python train.py --arch="tdnn" --model="multi-label audio tagger" --dataset="synthesized solo parts of chorales (CocoChorales)" --train_examples=39062 --time_shift_ms=100 --n_mels=80 --hop_length=160 --input="log_mel" --spec_augment=true --win_length=512 --norm="batchnorm" --hidden_act="relu" --channel_attention="se" --depths=[8] --kernel_size=5 --stem="single" --widths=[384] --num_labels=51 --init="lecun_normal" --optimizer="soap" --beta2=0.999 --learning_rate=0.0035 --beta1=0.95 --shampoo_beta=0.999 --eps=1e-08 --precondition_frequency=16 --max_precond_dim=1024 --merge_dims=true --one_sided=false --adamw_lr_other_params=0.00087 --max_grad_norm=1.0 --max_steps=7600 --batch_size=384 --epochs=74.7 --lr_schedule="cosine" --final_lr_fraction=0 --warmup_steps=1520 --weight_decay=0.05 --adamw_weight_decay_other_params=0
Rows from block 5 of a small multi-label audio tagger, named by matrix and row number. Each number is 128 + 32 x the weight over its row's rms, rounded and kept within 0 to 255. All counts start at 0. Numbers have three digits each. After the name is the row's rms in percent of the matrix's.
After each channel's rows are labels from the 100 clips, of 14848, where the channel reaches its highest value: "strongest on" is what is common among them. Only what is clearly more common there than usual is listed. The data: synthesized solo parts of chorales (CocoChorales).
# conv: pointwise conv (model.blocks.5.conv.weight, 384x384x1), inputs 48-95

conv.210 097:118135096142100102119143155102137133164120099128112099136125092081091108089112093137135121082105144190117135174166087108169147097122112144170163
strongest on: note F3; tuba; note C#5; note G3

conv.126 093:082140097193122119101104155091143128082184160135120179147143143100115151125143117087165112130124106154158089089147105095161149128087202077119090
strongest on: note C3; note G3; note E3; bassoon

conv.284 102:095091117167125163135108115082150113119167130112131128152094126183108183159206131107128151112139085117094137172103122117126173114127126112152147
strongest on: note G#5; note F5; note D#5; note F#5

conv.89 106:128183181177082160131104116114116143128125076186100129097097107123137134113115137125091133139126104170080105087115127143153184070166114132111147
strongest on: note G3; tuba; note D3; note A3

conv.169 107:181161081129099118109114133135121119131154176131119137079137114100126108130187139107091131116193079121164133174150084122132228095164140131246123
strongest on: note F4; note C4

conv.163 100:123099168104081086124187141096115124113114141164102165075164151213095109119138103127120171141132197148080163148096114112117153137089140150109141
strongest on: instrument: trumpet; double bass; note F3

conv.85 107:149191189179169154128087109112102091101111132152118124107112110090087109145118106142079168179124138066104145108092106199146118098154142093158113
strongest on: note D3; trumpet

conv.51 093:151127076098165101133084159129141084182152112143191162123176106060154172134109124091085139117080078066144138114147156106120087077188114169096081
strongest on: note G3; tuba; note A4; note C4

conv.132 104:123209131103127112255088097129109125102135141171089170103140106139092128140086115096125126146166133163131128135098110150125168097094109167151178
strongest on: note G5; note F5; note E5; trumpet

conv.252 099:175154127113158106065096106177088112103086086187129128163080122136077129066122109127116114174186167097138083142148083168103154158145087191119109
strongest on: note C#3; note G#3; note F#3; instrument: tuba

conv.114 100:096135102037115128105175166117119147109113083147078144120141137126096074075123129106141127139112114103152117158120123113139180161099101139153163
strongest on: double bass; note G#3; note F#3

conv.152 092:106073129021008030100139159138101132062127126152151136100097135155123151144081149138129088155171138155117099174094168169126116142124169128133154
strongest on: note F#3; note B3; note G#3; tuba

conv.356 098:142082120100063098129113127148139191112104162128115127136108098118148070140111121136121137174146106154110134103142106085158098139137176125190061
strongest on: note C4; tuba; note A#3; note G#3

conv.53 120:138123099093127149112092148094090111154098055086183133060131138098213084162179129103156124204082108134154135140135094119154137113243126118137144
strongest on: note F#3; note G#3; note B3; note E3

conv.155 102:142106124159081086131144141149134092161177086176127058140128136108139114113158088138148135109122125128138110136073124082143059128134118107146130
strongest on: note C4; note G3; tuba; note A3

conv.289 088:118109143182095142079177143113118126151184149105126112155162159153193114116060134098143188110109137135141153114120139117141082093136110146102191
strongest on: note A#3; cello; note F#4; note B3

conv.212 101:131196207116132175082154122096135133120140125110221104171098104154117146176096130126125121119165119151131108171123147148089140124131114125124137
strongest on: note F#5; note D#4

conv.335 110:125110170128102185093106165151161137134114140088167127100113125155116128111152145172122110156089117107138145105140100160198161191135116103153110
strongest on: note A#5; note A3

conv.243 102:175080034090126149138148120138088102118174098135136120123145121121168147146085142089119109105057141113145135181094151069130128126166150100131099
strongest on: note E5; note F#5; note D#5; note A#2

conv.308 091:141145076086108103145133156085102120123131193121108108114129077150135123177094216116082143122199156098064110095132146116138066079115144112102140
strongest on: note B4; horn; note A#4; note C#5

conv.128 094:151169145081090127204119079118112086131119134093133111139123109211124128125142096113118218229119158160155120141141158188122128106085147112060200
strongest on: note D3; cello; tuba

conv.294 102:140157118148142133103120132132121165165143140148143115161178148112157142154061163129144144116150133140190116122138143146081207126130134124118108
strongest on: note G#4; note F#4; saxophone

conv.141 090:173154112141063086168118113129072130130153086130150147126154116085147112101141151137118112107112194186110124144110115188150118084108166156092125
strongest on: note C#4; tuba; note B4

conv.282 111:206089118130157144134138101093127114139123137123106105154122110139127105138140085125148130115089103145075121165101170096091125136135090141156139
strongest on: note F4; note D4; note C4; note E4

conv.161 097:111148101206061179126096115163156155146149061171129139118151139173130113074186168108149105124147111157131135123147123138131088126107126139112156
strongest on: note C#3; note G#3; note F#3; note G#4

conv.208 107:128110144120133119060125134100140130133073071144095123129141127113113150115138097108134163171092128121120115137106132099121100146165112148179107
strongest on: note A3; note A#3; tuba; note C4

conv.176 112:179139103104135135117153153129136185134083203079136132102169104162145137173106117091107127114117079135120131123103131093148192114150154102135138
strongest on: note C4; note C#4; tuba; note A#3

conv.81 096:092141171151114109107101184089168119137152191110138131128105117162121133175163089086109101061105116152117131101111087176136131127178102090112103
strongest on: note D#4; note C#4

conv.354 109:159112107143139169108143102133132074168133186176151135147120120097110120129114100150110133114097131170108111161111095255100158163133180092109107
strongest on: note C#4

conv.368 104:110133128162105105089127101126102078142130099126155121136115139150117117103125164106058124093131187109151121164159110242077112105118102117052134
strongest on: note C#4; note D4; note B3; note A3

conv.313 085:151180193103092129146094144162077126148126157112162047135133089149134120134160102141159101135158098150063100055123092126117098130146120073106102
strongest on: trumpet; note F#5

conv.73 101:094128135153111099098134113182187142118221100119109144136129109125113181078166073119117084138132143138154158128114104165172139099077092101108141
strongest on: note C#5; note A#4; note C5; horn

conv.100 098:119093085128187113085070101103141129112221120128115126168092114154136121094161108111134150140111106187117159154154134204133118131108108154190122
strongest on: note E3; tuba; note A3; note G3

conv.31 106:174073238185141157072115104124116092135101081100129108137130090120115180119219115124127064123105086113104139100130112212158163168110095104122101
strongest on: note D#4; note C#4

conv.382 086:100088129083112157113120137111127186026114183194123114143115103088180137129129096097116106112123106098152134122122124170115058133144116115145147
strongest on: cello; note D4; note C5; note A#4

conv.95 122:097226107097141083107100125137084102140075146208121142120128168127141078130130191137145126146073163139161106128108173100142115117185109126118087
strongest on: note D3; note A3; tuba; note G3

conv.312 106:099166236120125255079132092087077105131128119127117130111144147078139130178060175134099129110120121161131136108177165115134124107190104120084156
strongest on: note E4

conv.98 103:152129217134076190105139146114112095099104126151109101089131124117161111197131159112085136117096098132133132083138219118098133063118137110138130
strongest on: note E4; note B3

conv.288 107:150130100134132133126079140102152142139118127137149135101143125106179085172146132120117113168108076095100141126148119131136144093178107108133146
strongest on: note F#3; note G#3; note B3; note E3

conv.366 091:109154142165117211139140084084121111149108124198148124145118156056141155171102163156154163114108136076078146180120168125101098074150133130113144
strongest on: note E5; note F#5; violin; instrument: trumpet

conv.86 089:070106154146170105145146118087138113097168075132114134173118114090097132115213115124099122104105155157068169091126133168158198106074116163151093
strongest on: note D#4; note F4; tuba

conv.373 088:162128100174119177104112129140156135110141108182204109146132112064118124146156157132068137116206161139069103098155143119119123105124095147120125
strongest on: note B4; note A4; horn; note C#5

conv.278 090:070199131128126157101118132120102103080120127120124130112135101138115141114149122134160124114109112129155087201134148120116168124130097126161103
strongest on: saxophone; note B4; note C#5

conv.345 112:089130147150098111118114088097193162173070129142121127059125113159131112125166162114123118116136122044065131125122107130080083104107093174150097
strongest on: note D4; note A4; note B4; horn

conv.265 095:119193088101124136094154138097144168147159113084181112135114137131107109104123078128183110187066079208086081114077111099108119119125098131096133
strongest on: note A#5; violin; note F#4; note G#5

conv.218 103:133140127128187107060139179122116113099089129124174104127132125132147181090101078154092118155092209081124105086150150220112126139129117114115073
strongest on: note G4

conv.162 102:124084105117139110129126112118122091121136153126098130127158132085181125083168098153074118102114110136140126100125118135113080130174166147127128
strongest on: note A5; note G5; trumpet; note F#5

conv.203 092:123113129197083118182137082082117123153076144195131126117116138080075133106193171094113167117110121167123085142166112181108160141121122121167146
strongest on: note D#4; note F4; note F5

conv.334 103:166171095121158108053099167137099159133151088168187089129113125144142105105106142151083139079137085129146093124144121167133107112162131150139112
strongest on: note F#5; trumpet; note D#5; note E5

conv.43 096:121133154109108162147140149111137161124132173161087133117154115121148159111074110171125121129155080137102159095157171122166154190125129168151121
strongest on: note A#4; horn; note G#3

conv.326 095:118171119105054137120144134124134092166186141135123107148154115124121069135147119125136141095111192145126124089080140053154174120115178096088115
strongest on: note A4

conv.120 095:210090128178146128180057104156113068144106107175168159087118146115141069142133134133088115137043138037126105132161088136125103093127133074160125
strongest on: note F4; note D3; note A3; note D4

conv.146 088:161134114081122124170227113083133106154132154147114133127103150163119176058140082115133149140120083147125118136095118093126085162161125179162115
strongest on: note A#3; cello; note G#3; note C#3

conv.10 088:142166106121111183093088146131118160109135080187139109142083140163167105107160070121144154196140166116163147142123172163094114126093154127110189
strongest on: viola; note G#4; note D#5; note G4

conv.255 094:086102160106070094128137154137135081077159064128130101163106162158176105099138155151137105187087086112106126147160064144115078108170105088067142
strongest on: note F#3; note G#3; note B3; note A3

conv.336 103:163155135156171137114105116128167199107201137113112107195168111085161099122114110148128090117130136168117102168185188057153158170134109083132105
strongest on: note A4; note G4; note E4; note F4

conv.63 096:125175131092145144178137129125107139062111151153155033107082134155091135152135149097110130145145127101160083136139076119091147170075165147173131
strongest on: note G5; note F5; note D#5; note E5

conv.160 111:120178155155097111145163067138135094098099057115110163143132162121146122142078133157090133128153182114101164044085133133092140148185117150076076
strongest on: note B2; note F#3; note E3; note B3

conv.266 101:117176208120040209170133158108140054141168106115078121077126146115162142113124103132066153067113068075190139168151161156146135081055125133132188
strongest on: note E4

conv.191 090:149104132121078128151159078121112163134093165112117064173116102126131150132148124120166164110131158074142170138142169042128110092103114155166111
strongest on: note F4; note C4; tuba; note D4

conv.263 102:176138084137170140112146087115143151110121137170163118141123074069134140106157095132133131123079105134106130086159135112113169111120139215168110
strongest on: note D5; note C5

conv.239 098:128145141144134114092167105126109119134130075123121149111124110202164118113112182091118123179160158152196160083167163074150109104176120139122147
strongest on: note G#4; note F#4; note A#4

conv.207 116:149242046125170108112115094098153120132167120074131135189095112199136051084091076122149123127136098161117155102107082120150158119109201154092099
strongest on: note D#5; note F5; note C#5; note F#5

conv.179 096:141130177061140149152104124099108152109114090127153167093142148177081147134124110141128169100153159088157126160135155153158144075132139115082092
strongest on: note F#5; note E5; note D#5; trumpet

conv.214 094:136052138101115111148148052079117112143132117115097096141082114164111138056126096143180182161138132169116110064129114129128083063191127129106114
strongest on: horn; note C5; note A#4; note B4

conv.234 106:114145140068137141071115169102122126182162068124123081123097137169122112137141143107142099141180105165165094146120119143139129083103139133127097
strongest on: note A3; note C4; bassoon; note B3

conv.309 082:128141118064131065179142110088149156086180138147149088119155138109102127103097115148132154115134097175113174091189082161218099098165156130160110
strongest on: tuba; note F3; note G#3; note F#3

conv.105 100:160142114135178147131142151076144172135107090174095121123133096080174137135074141150051145102154133153121157145158080153109113043116039088173100
strongest on: note G#4; note F#4; note D#4; note F4

conv.40 089:098104162103136255144110102069147119104176142123131100173147118066148131149101145111118191161101130140146177214109187118174132138164101143093158
strongest on: note E5; note F#5; violin; note G5

conv.259 096:126164053117104072092132129117154114093093161126145119117121118141112161090128105181182139141088143118089135137171168135114068164148123138172086
strongest on: note F#4; note F#3; note G#3; note E4

conv.131 095:118186152131166108114205131130081153035092158118138137182111110112166124103124130140138164155125145156177192182162151107136105167134116135146127
strongest on: clarinet; note F5; note G5; note D#5

conv.377 091:112105124136094176115120130149149155128074061176123143114082144094122140182134190126089130114186083197100130133175179123088145189118171165148158
strongest on: tuba; note G#4; note C3; note G3

conv.295 112:111147128102091115116194169097152126189186081114127142127130114104124124116122135120139124111076101114190149151165131157140158082132118084132146
strongest on: note A#3; cello; note C4; note B3

conv.87 095:066138118151135155106141131098084125184066126094131108155085142149128161094075150145115122134118133112134138143114203172149115123103083128121139
strongest on: note A4; note G4; horn; note B4

conv.170 097:157119214101076252116146113120125134133099113127089080097130118124125172144134134114113098100126175144139151073144150114125128086112124145159112
strongest on: note E4; note B3; note D#4; note F4

conv.17 109:154119153133183207141138078117112141139087134150122109118116104119153103163094164159092165163165133117194106193149121158140115129218104104127149
strongest on: note E5; instrument: violin; note C#5; note F#5

conv.67 098:152136189106156244084118164111127123112072109126124151134159131078186129190115139172071118099109109139162152192121141155135143115196097160162121
strongest on: note E5; note E4; note F#5

conv.195 096:077174182130118102137151157148099136118124115164187153122143117151096107149167114088120149185106077102112148131140154151177161103106115140085181
strongest on: note G#5; note F#5; note D#5; note F5

conv.319 097:171112125093135142146055095101127156144135134074150175107159078111144096161099119127126179116170082121119134126195114080149153141111154092126115
strongest on: note D3; tuba; note A#3; note A3

conv.262 101:127173125116145171072125140164108112168131127114128168159157106124172151133106125116138114156149117187151126145152095126140155116152171150110100
strongest on: note A4

conv.183 098:153138140166166122081109116093067092083174139143100109142136127152157159103095174131081091104140093102086100158174068105135129165156154100194152
strongest on: note D5; note C5

conv.338 096:194131075105123118155127121129145154128110189075143113126174082105122099135113089102097149148137105076139130086112123121121153105159176137100118
strongest on: note C4; note C#4; note A#3; note G#3

conv.0 088:124116143106181161196114116126147127131107091121126081089107090150172186108169153109123157128098120101068150124125134115133129099135144105143147
strongest on: tuba; note A#3; note A3; note A#2

conv.136 106:105129122148107144062128128162069166161112155156083118164112135158148142127134156150127152063148187215138155192085148094120121127122101123206112
strongest on: note G#3; tuba; note A#3; note D#3

conv.291 115:166137145108146123148160122116120173138062060113108123106114083117126116135175098126139138130103086127125139133094136120148130135140124124111142
strongest on: note A3; note C4; tuba; note A#3

conv.94 092:153131135116113127113156111161141163135151089093135080111055112153110107160173137121115153058098139125093157115152158152150128165167118132128085
strongest on: trumpet; note G#5

conv.314 111:112100147135119133123147100113122118119122159177172131136126150140143132123144131125129157121117101096126059159100100122130189089198102113148146
strongest on: note G#5; note F5; note F#5; note D#5

conv.70 100:162115137125167128110172091159120153161137212109087136144154120142120097086140128054136155140117171132101155156109057118107128141162112130152125
strongest on: note F#3; note G#3; note B3; tuba

conv.341 102:066076097180067109119097094065099102042142096118117178142168125115105122135106107099107124127119163121132177130171104072127096119114193166149158
strongest on: trombone; note G4

conv.379 098:193138126150114132113094109100107089088112223142099110218057145176138153106065098131134120153153120112129092149131158138141190146189096141116163
strongest on: trombone; note F#4; note G#4; note E4

conv.230 098:085131159099058195092157106114164052100249095134131096106130125136097107153155192133121089135134117134075112147116127213145094105081097128129122
strongest on: note E3; tuba; note B4; note G3

conv.233 097:139072126149110100128118132156146179131143155140087139128127088094194113130097121124091095108145140207113102163137148106117114127122167153178182
strongest on: note F5; note G#3; tuba

conv.11 095:152133102171170136157199134166125135099176134143180138146160142163082091120151110142104133127148120114099141048134140190140179105150134115111087
strongest on: note G4

conv.30 104:114157121178125097173087079095151093123129086140141166108118125095160118120146143145098139148134069079076105088124132099132111125060079144137164
strongest on: note G#5; note F5; note F#5; note F#3

conv.175 098:131117121098123122112091076072115140095135148094174135102112082141153142130158082112115151115142095114083099127167126138077153122115145136108067
strongest on: note A#2; note A#3; note A3; tuba

conv.35 100:148148147170146097115166125078133098193178100124152102194081140153066178146158134197135119142177118126139130102150180154116137131166097138192117
strongest on: note D#4; note C#4

conv.194 088:150095093144105169115188096155126127125094121133160113067142107151118148110165122111094114140099144107092108166133150107101112152044170102131146
strongest on: trumpet; note D#5; note G#5; note D5

conv.112 095:129131174092109088148178109137155093122192236123110146102138158151134164108141108098134198130154095131161107154194148142157067105149152116150085
strongest on: note C#5; note B4; note A#3; horn

conv.303 096:110144086108129144150096161117155102122150097148155130145098178115136090134119179130108128106119145094119127152218175121136191154108131129080142
strongest on: note F#4; note E4

conv.151 099:130116094131128136074185141213125148153081128142157101106141110174110158108087110124149124136130135156126127134123143113143132102081184073103193
strongest on: note C#3; note G#3; note F#3

conv.91 110:146210077158123102144122116128085143139147123125115123111154152155147098122130074131155119097146160181106088110145084109105096089109127128115122
strongest on: note F#4; note C#4; note E4

conv.19 112:120109169139159107133084158133128136157116112111106119097149108172151146151128113151147170098113067047115123138125139109112148099143143149147129
strongest on: note A#2; note A#3; note A3; instrument: bassoon

conv.118 096:143154166121146119090173097120124168132133136119160115163103147172102132130165107151098126164087124125076112234119077123132143085145120069193148
strongest on: note A3; note C4; note A#3; note G3

conv.316 092:140148102137099123207126138089106151160171144131090023136127155107076141100177125104129143175112107147138065152134140183122125064148116163087116
strongest on: trumpet; note D#5

conv.77 111:106092155122180134151071162099182095150233084105157108100120150126147098169123168168167144154097092092098116127145108255135185108135112121112118
strongest on: note E3; tuba; note F#3; note A3

conv.200 095:141178100119127176192084133142101082163154107114142102146151152138141169114081066147130154133131113110195119195130193168124144160159131128101128
strongest on: horn; note C#5; note B4

conv.184 103:081147122084127137166172104173135120080130134135171143159131144112150149112142109140155136121111112145170157153165111089145142096185057112105160
strongest on: saxophone; note A#3

conv.333 087:159149110135115078088191109136112125124169123138158107115140092146134138177139127138134125160156083173116090085171106100166118163106049141109166
strongest on: note F#5; trumpet; note D#5

conv.115 099:158165137141116121093127145121121110105128138127163106120109146158133096155139098095154222088103113144154068188152210079128094130174106111131119
strongest on: note F#4; note E5

conv.180 099:089168113151121140163157109152133172141096157150171125088185101076103147154132089141164095111102123072093118107155148112097137105135111137163063
strongest on: note F#5; trumpet; note C4; note D#5

conv.108 110:154124147098104097157057082075139106161097123187068127127070105170100167168122105123104108117213136142123141132124176090113089141089157130139135
strongest on: note F#5; note E5; note D#5; trumpet

conv.310 098:117102151173130140146085168139121122164121098075138117148149147146081158136140099142069085091118135129122157133137131178122120152128119104180148
strongest on: note C#3; note G#3; note C#4; note F#3

conv.154 093:114208060169084099112142118106044096102149109164109140131089161123150128121161124118145120113081163101183100146111122169125125108163072125113165
strongest on: note A4; note B4; horn; note G4

conv.322 097:175173148148166116105140189083130098088178147145102126143095099148122105136130122158177206041110106113186106129134059135143157114126157164140132
strongest on: trumpet; note D#5; note F#5; note A#5

conv.305 102:158085161114112117106121117140155137104092078164128120082157131111132153088163093162128126131073145121103098142143163174128123156085100105159138
strongest on: note C#5

conv.248 095:134144134126097153089151104137115151144120095094131097104113113098151190130177138105144110067096143152071143176129108126078149108099126100130092
strongest on: note G#3; note A#3; note A3; tuba

conv.149 084:161150130141067189179079116077155102131112070124130163096091102118112171109127125137066124188120112143121125202150129128130080146037109088145151
strongest on: note C#5; horn; note B4; note A#4

conv.78 096:086059130106078090127151038129112142111142072104073149144097099065085174165149172143094163131123146140151154161126083096118088139112143117153173
strongest on: note D#4; note D#3; note F4; note G#4

conv.293 097:154089139096096152159121142127156110177150081181186131146102149082129133127144173095172086141102087181143130153092175107080120104172102128170156
strongest on: note F4; note D4; trombone; note C4

conv.102 093:138100122061095203169159146115150106048159151146105149096112100143169116100053157131086085154127153190122150125051166151158148158165130120151190
strongest on: note E4; note B3; note D4; note A3

conv.92 094:105160148112113068103130098116093124131133135183106133074113126096158136083143125105138136137097149119057114088090131162112097128218127136128118
strongest on: note F5; note D#5; note C#5

conv.171 094:137138159130214162099131088165092120103129110103129151167156098158093098108096114140102159152128189170094105111166129187147139138121129129197068
strongest on: tuba; note A#3; note F3; note G#3

conv.133 092:130132110090091116109105147105104110145108130064118099149032115097150130096131152108115139119079155140090078153130129145157182092122133149046097
strongest on: note F5; note D#5; note C#5; trombone

conv.257 090:130132130147130144118175133145139104143049149126140171133086127104142155132134138130103107174116087103127111160106163133110176128115167127167131
strongest on: note A#3; instrument: cello; note G#3; note A3

conv.260 110:135188181163111090085119112134129128144104055113072126113120172221127120131157124144131122157162139091129123094095123143112113178153169117098101
strongest on: note D#4; trombone

conv.38 132:139093138108183124165088149121102159170077124111116150124116142111139117126123111140194136120076139223128136141143120129125172139128136109153210
strongest on: note C3; note G3; note F3; tuba

conv.290 106:086152109129100145113109162149139131117174149158098137145148088113139159140157136129122147111104109240164135146109145118125143156148139154177106
strongest on: note G#3; note A#3; tuba; note F#3

conv.317 113:102095119131124117126065111107112059139112062115120190105167160099170164125146097117132096117129120087172153124084178111094074092135133152084161
strongest on: note C4; tuba; note G3; note A#3

conv.72 089:164128085115111167145158125081076154146129130082103120110122097150113161123114166101115109178097134136093097162108051092106170127151164134123148
strongest on: note D#5; note C#5; note F5; horn

conv.39 098:230161112112171135112131165117141118182129089096117189151163118065130191131177123109101145179094111045144121128109098194106147122195106098149125
strongest on: note G4; note A4

conv.55 096:087099096146070125106164090071053117188135063144133101103144095133121108150089170120188088119185159158112124068105139107126116064139081081161081
strongest on: note G#4; note A4; oboe; note F#4

conv.287 099:172199129098089074152133134121080155127097095081170098144116155127177063150141104111136149152088159113118125138183091138060149067167136171128145
strongest on: note A3; tuba; note C4; note G3

conv.71 101:139157129189177132087133062171098111142100116139139126163148148115103129104138127162113108143090133149150098176138132131138180085161158068191128
strongest on: note F4

conv.145 098:143193099135132158157101134112124097108143201095120111175172123112112107097148143103106130177198136106140164125146142141145104165143095101172101
strongest on: note C4; note C#4; tuba; note G#3

conv.329 090:093049134103108117080131114112122111112125126093087174068114174139112112137181144188124134143136140142128133139082138096135093144132119109161170
strongest on: note D3; note G3; note A3; note F4

conv.372 111:086137099125144141083127078110177082087132087129200160153075104119204152146083130164132139140089114143125142129103081189126052122208130128148126
strongest on: note G3; note A3; tuba; note C4

conv.159 102:090142094172139164170090093171136104078182168141154159151140147097151161164105123101114123146120141066039139087212154122098117169106176150169145
strongest on: note D4; note A3; cello

conv.346 091:091148101155101109189183147167109166112098069153126141049111126157110103094113140140117143120146134084093148071182152104101130117137157109111160
strongest on: note G#4; note F#4; note D#4; note A#4

conv.363 099:123165136121104082113191100187142095144152093138174171132136156081103123104156126132099145121180089108172148131109089151197135142126155104116190
strongest on: trumpet; note D#5

conv.258 094:128123176127104103066123108121072168132179136113120097155098135174122107124106148125084177069123099108124112165099166104130100129075104180153085
strongest on: note E5; note F#5; violin; note C#5